From a checkpoint of a small CTC audio transcriber.
Training: adamw at rate 0.0033, 5400 steps, batches of 256.
Data: 15625 training examples, 88.5 epochs.
Rows from block 2 of a small CTC audio transcriber, named by matrix and row number. Rows with one number belong to one channel. Each number is 128 + 32 x the weight over its row's rms, rounded and kept within 0 to 255. All counts start at 0.
After each channel's rows are labels from the 100 clips, of 14848, where the channel reaches its highest value: "top examples" is what is common among them; "loudest band" is the band of the loudest frequency at the time of the peak. Only what is clearly more common there than usual is listed. The data: read English sentences (LibriTTS-R).
# convs1: first pointwise conv (model.blocks.2.convs.1.weight, 192x192x1), inputs 0-95
# convs3: second pointwise conv (model.blocks.2.convs.3.weight, 192x192x1, transposed), outputs 0-95

convs1.145 [ 88 140  79 172 138 158 121 105 182  87 103 178 137 124 140  61 140 125  96 171 122 132 124 139 113 118 110  98 200 111 110 175 156 146 124 153  85 133 136 156 141 126  74 207 173  98 111 184 147 112  87  75 131 136 101 123 125 168 154 127 100 139 169 208  93 128 138  98 146 115  93 167  75 160 169 130 143  99  94 103  75 105 179 118 117  78 149 133  90 118 100 169  86 151 109 177]
convs3.145 [172 125  65  84 135 148  96 160 109  86 117 123 151 176 159 150 142 168 112 162 141 116 133  96 107 145 106  76 116 128 161 113 151 150  99 118  97 125 108 136 129  98  96 175  57 177 143 129 107 118 116 139 141 149 127 112 125 131 191 201  70 128  65  99 159  72 131 156 124 147 129  83 116 183 151 137 132 135 125 143  94  87 111 163 136 171 142 149 169  41 157 128 197  85 141 145]
top examples: voice: female
loudest band: 250 to 500 Hz

convs1.81 [100 171 166 151 144 180 100  85 169 145  87  64 137 101 131 151 136 129 139  83  50 137 139 146 155 128 121 164  81 134 139  92 106 177 173 127 110 137 153 145 129 145 117 125 102 163 137 141 143 138  77 120  88 160 150 119 135 116 148  78 103 184 129 181 173 107  85 165 165  77 145 105 123 122 196 117 145 161  95  81 127  86 129 127 121 170 120 113 107 153 149 127 138 139 205 141]
convs3.81 [122  89 177 119  98 137 137 130 105  71 107 151  95 100 171  89 133  80  53  95 115 112 146  91 151 126 138 145 143  47  84 104  98  80 100  82 126 154  61 104 131 181  78 156  77 132 135 119 131 129 120 192  95  98  89  99 185  92 120 119 142 134 187 170 114 132 123  91 133 107 123 166 107 152 147 130 116 133 142 110  78 102 113 148 145 123  87  80 151 109 187 104  91 121 129 119]
top examples: voice: male
loudest band: 2000 to 4000 Hz

convs1.49 [ 77  96 109  95 165 155 116  61 146  92 114 117 143 136 130 150 159 100  88  97 119 135 173 105 121 157 113 152 135 163 126 130 169  94 107 160 150 157 158 145 120 135 145 126 137 149 137 129 101 191 156 130  61 137 112 117 150 153 144  74  51  21 107 170 106 100 126 123 153 100 100 145  95 135 149 136 108 164 141 140 131 146 145 152 128 151 148  98 137 114 152  76 176 115 159 165]
convs3.49 [170  46 119 173 142 116  69 132 168 144 127 105 168  90  99  71  74  92 125 173 103 111 176 110 129 155 106 176 195 126 131  86 135 203 130 175 173  93  97  52 161 119 101 126 121 105  92 166 144 117 113 101 121 158 160 103 143 143 124 154 161 110 159 123 123  86  86 134 117 101 102 105 131 103 107 122 101 129 103 145 159 153 146  78  82 149  72 120 146 157 115 113 157  59 166 110]
top examples: voice: female
loudest band: 250 to 500 Hz

convs1.186 [ 93 137 114 154 160  91 166 113 111  47 118 132 108 225  62 100 116 135 111 161 149 107 113  88 103 149 143 129 140 141 142 121 113 101 113 116 104 122 116 126 150 118 150 123 159 120  62 125 129 124 124 147  90 117 111 135 114 129 104  89 151 102 139 135 124  85  89  96 159 100 141 171 184 131 131 151 184 141 173 137 111  91  58 185 160 109 136 114 112 107 118 112 166 148 160 154]
convs3.186 [ 97 157 124 108 147 127  93 148 106 167  70 182 143 112 151 158  84 164 113 119 117 166 203 156 154 208  64 127 158 124  99 149 170  93 110 115 132 118  54  97 138 107  60 115 152  91 123 173 126  99 112 190 145 156 100 107 146 130 102 104 150 134 165  92 186 135 123 162 136 161 145 197 139 101  91 116 138 112 153  77 102 163 160  79  63 155 109 143  93 146  95 122 131 137  73 139]
top examples: voice: female
loudest band: 4000 to 8000 Hz

convs1.19 [ 80 113 107 138 132 205 148 140  86 173 134 142  94 133 134  83 125  95 112 141 129 116 119 138 166 167  92 149  99 142 176  84 140 103  92 178  98 183 142 161 169 130 160 174 176  59 152 156 127 158 149 179 140 128 202  97 124 142 151 107 146 151 118 159 100 122 112 126 138 142 156 161  55 133 121 106 158 102 138 156 142  78 106 132 144 159 185  79 124 125 113 101 137 143 111 134]
convs3.19 [ 44 147  89 115  89 110  92 125 131 151 114 127 155 122 102 159 132 137 145 104 150 120 139 196 100 117 114 132 107 134 123 152 101 134 121 153 120 160 198 104 121 112 115 152 170 165 105  69 154 112 137  76 127 111 211  91 136 137 124 156 156 162 116 119 115  92  94 143  64 114  99 145 188 120 110 104  88 163 167 186  99 105 129  86 151  98 118 131  64 177  81 131 114  71 114 176]
top examples: voice: female
loudest band: 250 to 500 Hz

convs1.60 [159 132 164 155 128 138 124  87 175 139   0 177 119 127 134 123 118 115 162 131 169 191 154 100 132 118 115 115 154 152 115 150 132 117  61  94 100 119 130 119 153 134 147  63 193 134 155 180 155 149 154 151 133 102 122 155 102  96 163 113 179 130 154  64 117 123 158 164 124 139 193 124 147 129 124 186 120 129 126 143 143  87 161 126 148 122 114 159 131 141 121 158 142 122 118 122]
convs3.60 [157 126 147 151 143 187 158  84 118 111 171 149 212 170 139 103 143  67 140  91  98  51 117 131 115 153 133 123 155 110 151  95 170 154 108 110  74 141 173  77  95 148 105 139 103 143  58 136 180 164 118 120 175 157 194 142 189 102  49 137 135 142 113 123 103 114 112  89  87 144 123  94 134 125 141 198 103  55 115 130 154 138 140 110 121 150 110 143 117  58 133 121 143 130  94 169]
top examples: voice: female
loudest band: 250 to 500 Hz

convs1.105 [103 133 136 116 138 148 129 125 100  83 132 122  99 202 132 160  93 104  98 167 137  97 145  68 139 170 132 183 175 167 102  43 165 118 124 129 109 149 145 146 120  85 116 126 109 117 169 155 110 159 125  80  58 173 150 144 110 115 112 157 140 133 166 165  85 204 122 101  86 111 109 103 133  94  75 113  98 165  84  92 121 105 105 146 155 180 184 118 127  83 136 147 176 158 128 121]
convs3.105 [153 141 151  54 159  69  95 141 102 159 142 157 121 102 143 175 135 154 158 215 158 145 116 137 137 130  61 134 120 129 108  99 165  81 202 141  66 194  49 127 131 107 198 133 109  83 132 193 114  95  78 116 115  91 152 156 147 121  89 125 132 134 104 165 116 122 152 148 128 126 110 141  89 120 150 135  92 137 117 122 142 170 111 126 147 150 117 106 143 122 154  99 158  96  94 112]
top examples: voice: female
loudest band: 4000 to 8000 Hz; 2000 to 4000 Hz

convs1.100 [131 137  94 159 183 143 114 168 166 118  92  91 132 184 132 111  82 119 106 163 227 124 137 146  92 146 155 184 101 116 169 171 133 123 177 129 123 139 150 115  96 144  65 141 205 131 103 170 138 128 117  92 173 117  72 143 173 152 111 120 132 139 116 161 141 117 109 128 155  88 148 107 140  90 141 175 134 156 138 108 101  62 105 139  77 112 171  86 192 147 178 114  93 164  92 131]
convs3.100 [136 119 114 135 115 135 139 151 108 119 132 105 179 145 137  88 149 111  95 111 162 108 120 118 118 121  88 106 151  61 179 166 187 122 101 155  78  88 137 117 139 112 166 124 121 172 112 119 115 164  95  61  90  88 154 114 157 156 142 142 135 139 162 136 182 146 179 149  91 102 114 129 147 134 129 101  91 164  97 170  79 143 168 170 104  92  79 119  73 160 118 113  77  96  94 169]
top examples: the word "is"
loudest band: 250 to 500 Hz

convs1.40 [162  66 116 149 137 157 103 112 160 145  54  61 177 153 122 104 147 143  48 151 162 159 151 177 142 110 140 129  90 133 192 132 160 103 112 125  79 110 171 125  95  82 113  93 128 134 150  82  75 111 117 146 176 106 126 129  84 136 144 105 133 165 117 148 132 169 107 165 211 114 109 118 176  91 132 133 163 129  86 120 126 117 102  89 182 110 130  98  97  57 155 169 134 105 126 123]
convs3.40 [110 119  96 112  93  90 160 136  83 141 199 127 155 149 120 219 157 131 123 126  94 141  98 100 117 129 159 133 126 101 166 102  79 124 155 176 140 136 164 112 146 150 152 156  70 150 134 111 150 130  67 144 135 131 109 144  94 150 175 118 151 139 128  83  89  99 184 144 140 153 147  93  45 162  94  80 130  95 160 108 165  60 117 143  93 133 148  81 133  66 106 205 153 113 137 114]
top examples: voice: male
loudest band: 4000 to 8000 Hz

convs1.187 [138 125  80 153 175 129  94 121 146 138 146 150  83 135 125 165 151 171 142 110 129 208  95 155 107 128 121 133 140 152 122 139 141  81 123 133 152 176 148  98 125 136 129 167 151 215 176 135 181 151  45 135 133 120 114 131 140 132 183 166 143 106  83 112 124  79 119 129 137 176 153 121 152 148  94 108 151  94 127  96 153 126 167 108   0 147  93 108 126 192 173  88 138 127 168 165]
convs3.187 [129 109  92 109 136 120 137  75  81 133 167  90 135 143 147  75 188 103  95 154 172  76 159 175 105 118 129  99 179 127 147 134 108 155 116 166 109 113 121 205 100 145 140 108  90 122 115 134 112 144  76 132 104 118 120  98  98 188 168  77 103 122 124 174 170 136 161 141 145  73 171  82 154 118 143 176 100 175 144 143 121 116 131 152 150 166 145 101 128  94 132  99 137 134  93 134]
top examples: voice: female
loudest band: 250 to 500 Hz; 4000 to 8000 Hz

convs1.45 [145 144 135 159 113  81  74 120 177 112 178 142  88 140 123 130 119 124 131 154  93 136 122 146 114 140 131 105  93 182  90 112 107 140 155 109 148  85 122 116 114  68  78 120 132  91  52 190 169  94  83 126 157 118 136 129  90 134 100  84 160 171 104  92  95 151 156 143 119 127 152 138 171  99 181 110 100 133 130 170 121 128 149  80  48 115 116 159 225 130 240 157 168 199 123  99]
convs3.45 [107 125  98 143 130 144 160 100 123 109 146  91 110 120 179 144 120  86 161  84 151  94 122 108 112 117 101  77  77 157 118 123 134 138 146  89 130 125 121 120 155 152  96 170 169 116 159 114 144 154 142 109 119 109 146  22 131 156 125 115 116 166 109 112 101 172  90  67 147 182 154 119 116 152 133 139 129  95 133 150 127 149 159 165  98 172 146 186 124 148 114 142 143  60 205 153]
top examples: voice: male
loudest band: 250 to 500 Hz

convs1.102 [ 40 119  91  98 140 184 163 115 165 147  84 127  63 144 153  82 126 230 100 126 155 154 153 142 143 145  96 125 114 181  92 192 126  31  81 112 126 129 122 186  94 100 130 132  80 177 134 163 183  69 116 171 112 138 106 103  94  88 169 130  89 109  76 116 114 124 158 101  85  81 115  80 117 142 155 120 159 133 115  80 145 101 163 104 110 127 126 137 115 175 111 133 160  96 154 110]
convs3.102 [107 128 170 158  71 154  85  89  98 128 127 157 145 118 122 171  95  90 157  59  99 118 177 131 114 149 119 164 149 110  98 105 140 146 154 160 141 159  91 169  59 143 100 209 144 157 155 158 148 114 143 143 116 127 123 115 146 135 129 166  46  58 112 132 160 158 122 121 122 120 147 110 170 139  93 174  97 103 136 138 140 108 158  93 116 126 166 168  80 142 103  42 142 124 133 101]
top examples: voice: female; the word "you"
loudest band: 250 to 500 Hz

convs1.2 [ 96 138 176  88 119 142 148 112  83 143 108 215 146 108 145 106 155 102 119 176 131  84 149 140  90 182 156 185 170  73  85 110 119 137 139  73 104 193 144  44 186 118 187 127 114 156  59 122  84 166 135 123 142 132 136 125 153 106 142 111 130  75 112 134 130 121 103 132 121 156 110  62 151 153 132 138 104  72 160 137 149 125 115 127 137 137  92 121 203  84 123 137  64 125 137  72]
convs3.2 [188 119 167 120  81 134 166 165 192 150 143 109  81 136  98 140 169 165 132  97 144  74 145  51 154 135  91  85 140 190 176 137 174 104 152  99 103 128 103 155 115 191 154 124 130 109 173 126 159  76  82 149 138 133 146 132  85 147  92 134 143 101 223 103 152 115 145  86 159 137 158 127 147 118 185 149 165 133 100 155 146 101 137 122  81  89 125 150 117 148  96  94  78 164 143 140]
top examples: voice: male
loudest band: 500 to 1000 Hz