A small CTC audio transcriber, trained from scratch.
Training: adamw at rate 0.0033, 5400 steps, batches of 256.
Data: trained on read English sentences (LibriTTS-R), 15625 training examples, 88.5 epochs.
Rows from block 7 of a small CTC audio transcriber, named by matrix and row number. Rows with one number belong to one channel. Each number is 128 + 32 x the weight over its row's rms, rounded and kept within 0 to 255. All counts start at 0. Numbers have three digits each.
Before each channel's rows are labels from the 100 clips, of 14848, where the channel reaches its highest value: "top examples" is what is common among them; "loudest band" is the band of the loudest frequency at the time of the peak. Only what is clearly more common there than usual is listed. The data: read English sentences (LibriTTS-R).
# convs1: first pointwise conv (model.blocks.7.convs.1.weight, 240x240x1), inputs 80-159
# convs3: second pointwise conv (model.blocks.7.convs.3.weight, 240x240x1, transposed), outputs 80-159

top examples: the word "said"; the word "she"
loudest band: 2000 to 4000 Hz
convs1.167:145126145172151110106142153181118138131126100201116152108074106099113126125151136118114165091117096103159164102106114159126073163062128169171148093172155136099132086137171148108135161096107148163065192073144139136092146076108089159160120192
convs3.167:112112136073110130094129130153109139090149046135112119129114138130118150121030202191132189122149177170100131178189128163077144127094061147117187126128109111108145106131137119190107155103141113117097122109198085215162139148131178153122157141

top examples: voice: male
loudest band: 250 to 500 Hz
convs1.213:129159124151114162122111153049136119085127169115153157050139098081118093122155140126117154142103106140119103112134085091091134137173100130128170120099172072144127200144126145068115146124046092143145155094127192126129159178124092120131079089
convs3.213:156144208072107104089137166127117168139111091157112097130146085060067149121197165157066108179104127166137162132148127155139137149122120061091105169101135212130115149133134103115099148135127088136179095215125087110089139089185142105149153120

top examples: voice: female
loudest band: 250 to 500 Hz
convs1.17:096082097082146107145104170120191147106118093122166124131114189129174107127181107153130128136116103166136091113083185135133066105189130117088176129139194129129125159078103121121105091090147084145145150103229126115153133144171164157139128144
convs3.17:159154121069144128094120159163148120142168114181104085129081153127149115184165086096113110167104130107160172155115147127129130104159164154167161134146187068204069116108127162121113117126185160136122188069170116103118115128105111169154146133

top examples: the word "is"
loudest band: 250 to 500 Hz
convs1.145:124190145119123140157171124197113103087118161103133132152177152120158110118181122138149098116174108070097109127174122113131104161183213140138107122147120134204149143093095095119123127085129135110107114156111141136168150123150185168204168139
convs3.145:130161112124113119116131129136127173146161089128136124088160127155185155071175129164132125152074168138107148086158153100055164195127126104070135068045119174089118122131119117106166171115109112113126139105112111102105150125169136107132096091

top examples: the word "he"
loudest band: 250 to 500 Hz
convs1.159:094114136063130070129113144107138087145123097157111167165130097134188178128146146181095151085140089123112144136119119082138072165082153092137137078139105146089142125087118108107115081167109165100123111112094100155083042120161138124127153056
convs3.159:090129083118166122125104139059048122117153136132190151097100057120196170083141147095111129127160123161111129123125143164154102141138088142111160108114111108165138159129080135089150148126122085138192106167134177104160157150106087139176164182

top examples: voice: male
loudest band: 4000 to 8000 Hz
convs1.133:077079091130180121180091171141118137105120073106125092096132191076117158135129092104124151107107126128146166099117130157164168163116125109133100156119159131126139092134132110097128106099091182151214093117173133138115156131122186145157128135
convs3.133:078137109168102106113193091184119150111128098110116127121158131059149109125168195120156134094170164144076145079133081059103089150121075134127106118181133174066078106112133156152132102114116088087102144160132117052157205111058098085119140105

top examples: voice: male; the word "for"
loudest band: 250 to 500 Hz
convs1.12:107130186136151100103123101148169105095109127100130129140073094113107127116127152142140136120120072131109120135132129170106151098146155153155175097105171096121125135080130108125189136142188125094165131113131166124204167169169139132198115128
convs3.12:123077149187137125155094112122189168131147179035125139196163154129127091172081066158129106174173128133104111071211053109119197109115093134108165121104142148072161175086144200116168166173109164128151135113088087115124077103100174107109175201

top examples: the word "what"
loudest band: 250 to 500 Hz
convs1.123:142135142146089096141140123160143129133218104116140162139127121142082120143136107170134113155048132129154205134140026077179144125199172140159085125128139175132117152144142138087100124213109125152153134145177102183161152149142154064120111070
convs3.123:107062128163159148073133065154117116105070149086099111098122177153154128069142196164093203113121124145117179108147122071148099090162117157104086156129142071081097115149171178138136110099113139093062115153150142091109082093105111108142118151

top examples: voice: female
loudest band: 250 to 500 Hz
convs1.175:129125205086075095168110115105110219133150119124138168160126143094141064138120149098157122133146121103189111122104066138129099144061084144147139139135144174067080192139171089103129097211172121132140092121151094135107077069139118158120135148
convs3.175:161114073151097125104136131093159132157105065119091159098058079169117081139123193084124097144137085090116166125125170113155072103127145095141122103111141103153111149079111119123082091189186149159159129159106139140134081114097109114150120165

top examples: voice: male
loudest band: 250 to 500 Hz
convs1.203:143058134123117153181132159094159127188157145157119149158193119145207122140151096134181112089130120162138102126106134160152115126130142139139155105181174183095093169159147098120102096113156092103066152128109140106152128137138116130181077162
convs3.203:137075133144105116089087125092115098157110114079135191083141151109091114155094193124112114141147192149128079172101125108165113134099084126137166120137154128130119141077158125060197123118080173072124168122106106112150049100129089132122155150