{
  "arch": "quartznet",
  "model": "CTC audio transcriber",
  "dataset": "read English sentences (LibriTTS-R)",
  "train_examples": 15625,
  "gain_aug_db": 10,
  "time_shift_ms": 50,
  "n_mels": 40,
  "hop_length": 160,
  "input": "log_mel",
  "spec_augment": false,
  "win_length": 400,
  "tokenizer": "char",
  "vocab_size": 32,
  "norm": "batchnorm",
  "hidden_act": "relu",
  "depths": [5, 5, 5],
  "kernel_size": 17,
  "stem": "single",
  "widths": [192, 240, 288],
  "init": "torch_default",
  "residual_init": "zero_last",
  "optimizer": "adamw",
  "learning_rate": 0.0033,
  "beta1": 0.85,
  "beta2": 0.95,
  "eps": 1e-08,
  "max_grad_norm": 1.0,
  "max_steps": 5400,
  "batch_size": 256,
  "epochs": 88.5,
  "lr_schedule": "linear",
  "final_lr_fraction": 0.01,
  "warmup_steps": 1080,
  "weight_decay": 0.1
}
Rows from block 2 of a small CTC audio transcriber, named by matrix and row number. Rows with one number belong to one channel. Each number is 128 + 32 x the weight over its row's rms, rounded and kept within 0 to 255. All counts start at 0. Numbers have three digits each.
After each channel's rows are labels from the 100 clips, of 14848, where the channel reaches its highest value: "top examples" is what is common among them; "loudest" is the band of the loudest frequency at the time of the peak. Only what is clearly more common there than usual is listed. The data: read English sentences (LibriTTS-R).
# convs1: first pointwise conv (model.blocks.2.convs.1.weight, 192x192x1), inputs 96-191
# convs3: second pointwise conv (model.blocks.2.convs.3.weight, 192x192x1, transposed), outputs 96-191

convs1.110:138072143181057097186097126130142102081121146132161086123153172145107135111124142141130133143095135119151168097203098140085179213109182145145089148093056113127130138189075134188084077142130153140102150114154119135146098141110130127162143112126121136097196132116134136109188133178131108155
convs3.110:140207129126081158155119144132119134136084163153116143151129131101145168099073173109109087129142125066125125147149172101114111099081154172147145106074136209183086176167144123128043120158154150193108160119140135160149146166158097090118151161085128097115173130101141086121178142151161138142
top examples: voice: male
loudest: 4000 to 8000 Hz

convs1.21:150133114105134124144166138138101037167150132073138094156128144152102125177141091119090116182122136073112153131164142149114107131154178128160098095127123112214111087105139137122103160195155170122123129132163091123138119149093159156102099140112141141163086165110193121113142117095098160086
convs3.21:131183118111148164100139111180049123195204135105114126146158085142137106110128108101154076122155184108142113106086084120117162067153110135163080137150173042177100123132166131197114108179173119096053132084115134113152120120150136161062114139117123057092120093153114163095149142127142126136
top examples: voice: male
loudest: 250 to 500 Hz

convs1.92:158108137119111128128156067118152126094144108143105176080189143082131040104163182084084102143150141077156105129127140107142172082151129103130093113119126178140142143161108130116155119128154122179040146130105140100107129117113170172162142146097232113165172110116114166099090117111099149156
convs3.92:125120140123143126151153176073101156107116080080102108154130127134102064147156094134132111133117112047104152110206179124029132095104161116147113083110150168157133165146134052141144143127135181126103163116208054113132163097124104127126118093109152122141112057126137133089195106104074158172
top examples: voice: male
loudest: 250 to 500 Hz

convs1.100:110070114173131103117119088188112142119132153145169087150132132187129215126140156158087128142144136133118172094128112171154171096084133114116159128134068135174167173137143038124172147134096040128146092141142132129070128102114142122127104168163089062158135157088140117100115140140132112181
convs3.100:121116114057151095155172068125140064101087072100104122148141136029118097165113073163164180092104080166117118136146156112139161100179068145159113094079139123109099130109091157099171164160159093130189108106071094166151117109199153126177168178132160160133114157155118064160141129132139122133
top examples: the word "is"
loudest: 250 to 500 Hz

convs1.72:138112143128075134117070103112152138165172182091119171158123104102195144127152128167131124140117057115092171105135153149107169115092109123106158149166120188146123148162093047203123148173157167224156187074179124106138146140119126080107111124110126087187127162165118095141115167078179148087
convs3.72:129139171126109111136163095085132104109118130154100156180095114136127166126141092203104113180074167060145163140124104094145130106115134116122107190183129110149124115093086178045078056165133174106124139156123134122127098157198086059075181142132161099112060166074099153133103062094132108090
top examples: voice: male
loudest: 250 to 500 Hz

convs1.182:128097183175085152120128126124199092113133175132160131081138158152142124153070129156136053123153101137056139161132048118089130142133133146097090135125091130118126154153130115186145079143178138092160136149104166138155197142162057113116065088119098192100105130174089136128170121095125081152
convs3.182:143151138146164121119144089113115144175154120107120153155096158163126104088155096153127151149136103132126171134152121140181083124170124092021143133139134170111113119123137115253097124117049145135145160118168124170153128134095131105150118149121042111132086054070135135108119151110120217087
top examples: voice: male
loudest: 250 to 500 Hz

convs1.74:173150075068131149117141150173145128125142104125104104112179100114132135128125141139205146155162162124140147066107119104141160189101108125151094094131097165181129121148083103072119098125075135145105088126071148135123079119142140165193142135105174090060108090102078168091160111120070140097
convs3.74:132110130123108112121118093137105161151120112122120156153129088087161096167134118070112128121164132139138155154139136165099168090146093148088146117156158114069187147161145144153124094122123110134144088139106148128118132073148147091086109097153113152161084109197126156140107174143140123114
top examples: voice: female
loudest: 500 to 1000 Hz

convs1.98:113089174079133152131170129152134146131105112076132038183122155109170124108139139107121085069172219097108157111087097120088135154107093121100105093092180122118117111141111175127159129111159128121116120041183136139053149238118146196128119111117117068083123159153132140098151126176181141125
convs3.98:104114136127112079153149112187126143141146190128174133099124160134084118155120124096167030147113088125097137143113101070140213153113129123141091101106099079127155131144127141122175139143148145110060115166197153130157138188091168163147106149148109167140083160104202079155116162159069095172
top examples: voice: female
loudest: 250 to 500 Hz

convs1.66:116116121149065117090153112098172166111113092132133192118074110165108141106110064139125162102159127101131139132142139155084132107113129249082202150105148133165094082066147112156129110094180149034089118121101088128126145122124148149106143076094119158088159148175162078168028128159045186107
convs3.66:133116113124124127094079122163076086136089110091068142145123121129046167106111150073078103121157168143101130122187052053099090156118137189132158148170100153114118120109168114125079132209137128083103121136104156146132121054104153085098154180164130121070107090116103133130098082148128148122
top examples: voice: female
loudest: 500 to 1000 Hz

convs1.162:049142061111118104081102139080160142156128203097172128094108120134177138141121068120089120151119126124128144075138203150166115090119174104135164150117181156117134165104120144110097131091091127146127126088135113182161121156146074115082160126173141172088094121148131105122119139125140113153
convs3.162:136067101167084125132148107149115176151192127125075106186116050141158138112109255061138108120152163126143139127084119125112119111182108115171129143161172106180132177119196115124105131147137140151167138164103115118103126124123105098056123118088103118147150143091119093124136087123117124140
top examples: voice: male
loudest: 500 to 1000 Hz

convs1.115:111113128158120167158152107129120116106135101105162185164210130126153170161163134151157106132067113128141117208209112137073127106124127107135131130155146079087148109137094084138153128147099111127096106148156161083178120085071099162111105126112102124211160129108135080111106088098153153161
convs3.115:083127133183114134164147110136099110159160139135102138129163172107099180121175134076093119118150057111157180150092164150131112061098113129166147128176122105163112118122147102128084105082149165112154165105107077195114161155136123166114137087140110121146077098171222116082133127115147112101
top examples: voice: male
loudest: 250 to 500 Hz

convs1.169:167130132097125084059124098176206179128140116100103175164125189165078142112169110139141117143088143117157188100079138097147111140129129144161051128196074152153117126132111100110127106162101102142176058171109077065094122156124168113152128117120210142145136109138140106144147162134139139173
convs3.169:118130098126105159181021125194113113084070087177117066111115180146186116141128127140089139095144168162141143124114105112168137119176138173125099107107077119116164165192179116086121216187131140143119047121149163105113169157155091105179153161123171094102144110115159096140075086096149184145
top examples: voice: female
loudest: 500 to 1000 Hz

convs1.106:071184132161146111114113146149117102110129125129068105152198108126142126103154111108086174133128170110125154120092195110149092117128159132113153145162149075193115173118150079117130153164133036097109143106181137079133124094111155132098180183141159084131119133142104154058140157050157132104
convs3.106:102113092148132088106100143075137177137137136084204150104128136113162114153074104105120106109166152101097145147124142076134153139094109134097106179172144126123177146123127148128146147153112097137124131102167142115112106080129154095119136190071117061071142149151115176167118183185105114134
top examples: voice: female
loudest: 250 to 500 Hz; 500 to 1000 Hz

convs1.51:148136150112075057078125127098158145166154114157090105168112127118088123162149214107154065139158154125139082142084143155084162125095113144147144150104161152054166107130160137151109107098172135119172140154111112181113150148142160092088147116106092092103062059138095172114089106164092155119
convs3.51:079059136110152127134156120064180113109071105145160099119153169088148162124098126153212107142155115101110116090076149136154100089099100161076159130091103078132148126128120192101119120120129087099110146086160110058085132172171077126140103087175141114153152133101121118193182097085142121135
top examples: voice: female
loudest: 500 to 1000 Hz

convs1.81:133083137150122127138130087086106133148071174115148144081129163185122098245107150136091097184099136077097096115093122118152108127151148161143093121177062093167161146047135164145136134129130105155102160083166142159118120145115153156147131119118173051138136155174134086210087100127089160128
convs3.81:133126108128140166087144111108113112113175138170161173088100122089096119114137120042116134166096170181115054067078111186149078126114128089130042099104121141145094125135147147116099058158117113155126147115123113179203143145186166155116132099077137125122112086142099150079108142113109168156
top examples: voice: male
loudest: 2000 to 4000 Hz

convs1.189:154123109151123152140170148133149121135087109056169064116105111111198131119102133111184071104161131210146109112125117205137126147085118137159190081098143161157146182119169122104091116121163111109102135146129117172092107136162098030128162103080086098113150089155162170114143134110117133175
convs3.189:120173157148075180113132096167130120140113123126113146152130152098119178080089098115142128118162097145149124140134170104182125146122178182094142058095156131146139145176071176038135093114101110138109122156155103130130081199164160110127133172150100100116168105152089132108136104086113154155
top examples: voice: female
loudest: 2000 to 4000 Hz; 4000 to 8000 Hz

convs1.76:184136121088202120113071164115140108151162180128166103102101118140111131117155139115098146114127151103115108172099106095161100117132142093103109072152191101149129149105132119110102175111079127071122125114094106176150110148129146126116116142114172161136149095130115089080108075176114161117
convs3.76:132168118132123080160111167154128126169129133121168139074110129174172139133079154141126094066124093142077142109091037162096054208089117117111096129136128159145164107012142147189138120125124150171122085112086125127108069127112178128150145155151184121124156066142108136175107108142105089138
top examples: voice: male
loudest: 250 to 500 Hz

convs1.105:140183119149086180122153108118133083147099088072160126138139136095094137123144128183147126162111136163136169158125071129159042118122173089117156173139153121125153103149131100170119086148100099132145124109075144218151120137133111180176102133059041126145185091193112117124143137137124091092
convs3.105:150167089154158178182120147168135167112097115140144085136141147136197174162148116122121111084143168222096163084104173125145092126147171116159130114124070089087123112162151071154147110140129112106172087121118146130107133143106216134140186131200121092132106080127120048142167127128134157154
top examples: voice: female
loudest: 4000 to 8000 Hz; 2000 to 4000 Hz

convs1.64:157128138172129080082109102143154097120113155105143148126152135107145172129177137147145138121119154131162119112126105139122129136124138047091137038123123159081132141118156154095116091107146137211126143156113128137097135125134110130168099147174106143120107111106118172110106127180171124116
convs3.64:091168149117130081167101148131177120115170075134088114099162154123155143088152165127079113138130165120065179105162114073104115160087127112126147170153207107157062100152170196169100122205135112120144132109144120055088151137119108132085089142144117076119182114073090134153116156167080172060
top examples: voice: male
loudest: 250 to 500 Hz

convs1.94:113128133173161184152153072135130092129112158141117109137125108093138183139104173142185159078175111173134088111105096139111138117099071128111116097137093163092126080118184104091118102121155127108124154080183099125107132106066174066174112160147115143142129165115141077043138145113114190128
convs3.94:127137149164109153081137120124115169119140179081142098100092169127084115123090090105152104146143128138125149137115139120141186156059053097092138165168158080100183094096039134124116183124158073060089141136147135086138123120114136091110162152084114129093135087135089100162122117152168084071
top examples: voice: male
loudest: 500 to 1000 Hz

convs1.2:124115119069125087177099122119099105129085205130119134091100125103162124133176054146101132121111087113128130134066172105138083123086091115138131109041109143145129108131039119116111181116128130137109128118132172130112129177085174069111102147147126128121133138092100144116161201177119131128
convs3.2:116158086132117125197169128159150156161098074113140127144093147206135174134075093143131111104102109127103095089163100152171099124144143093157116161121163108141057146088096131217133148066089133182135092177082118124107131135159153166111128130120143084062097137144167121096129157178110129124
top examples: voice: male
loudest: 500 to 1000 Hz

convs1.142:150164120188128136136140104147111080104218129106144187122151103169166070157092157137136125148085074087092140150188099103127185134157178144114120091123122111139150140179114135197176175186126187073150163111152001106119119079110086137119133104141109124120121140148189059141111122132086179121
convs3.142:104080146065154133150077166084159109073133175084192114129119152129151141090116147133107151110065157141087123146102186119096154130147161153171122079142095166153085161140129088146186144142179144139097133130109100066086131114112121163135035094106083054127126193201124113116179121151144164163
top examples: voice: male
loudest: 250 to 500 Hz

convs1.177:145123168143173158113151124162051118123067130106109112190147164155147215150143179184146077148117083105122168169096117177123129126144081195072073116145044158128110106143134163125167127078151173078146077128092152162077140124138146128199064076105137168119098155104126124138117112160090106169
convs3.177:075099158140174103128185140109172099110147146119097141065089090091118160165140143072148136078127122126122067206118176151100121106162171101084067114212159182120097150101120132179134082117189135135155146143127134107123090153120161164098126135098083141164170116160111097093136152105115134135
top examples: voice: male
loudest: 2000 to 4000 Hz

convs1.63:149128179114139087116163127129090128131103159097112057118173127122168121146049142087106119157104120128119125131081178116080158140112143079167188164127114113117131152203126155083141104118109106075136139168144107078135138181086121056142137111152131090073200099191104121098153112115097139068
convs3.63:129147117091153152121137165101102175151122083145089164153081132112093103148168119158096136149162142046115148150066143168167077103102111098056130150148126106122149169114156120157158098162144146217185112197076124052151144153121112156094072142130139188108118132124113104054069133148154116143
top examples: voice: male
loudest: 1000 to 2000 Hz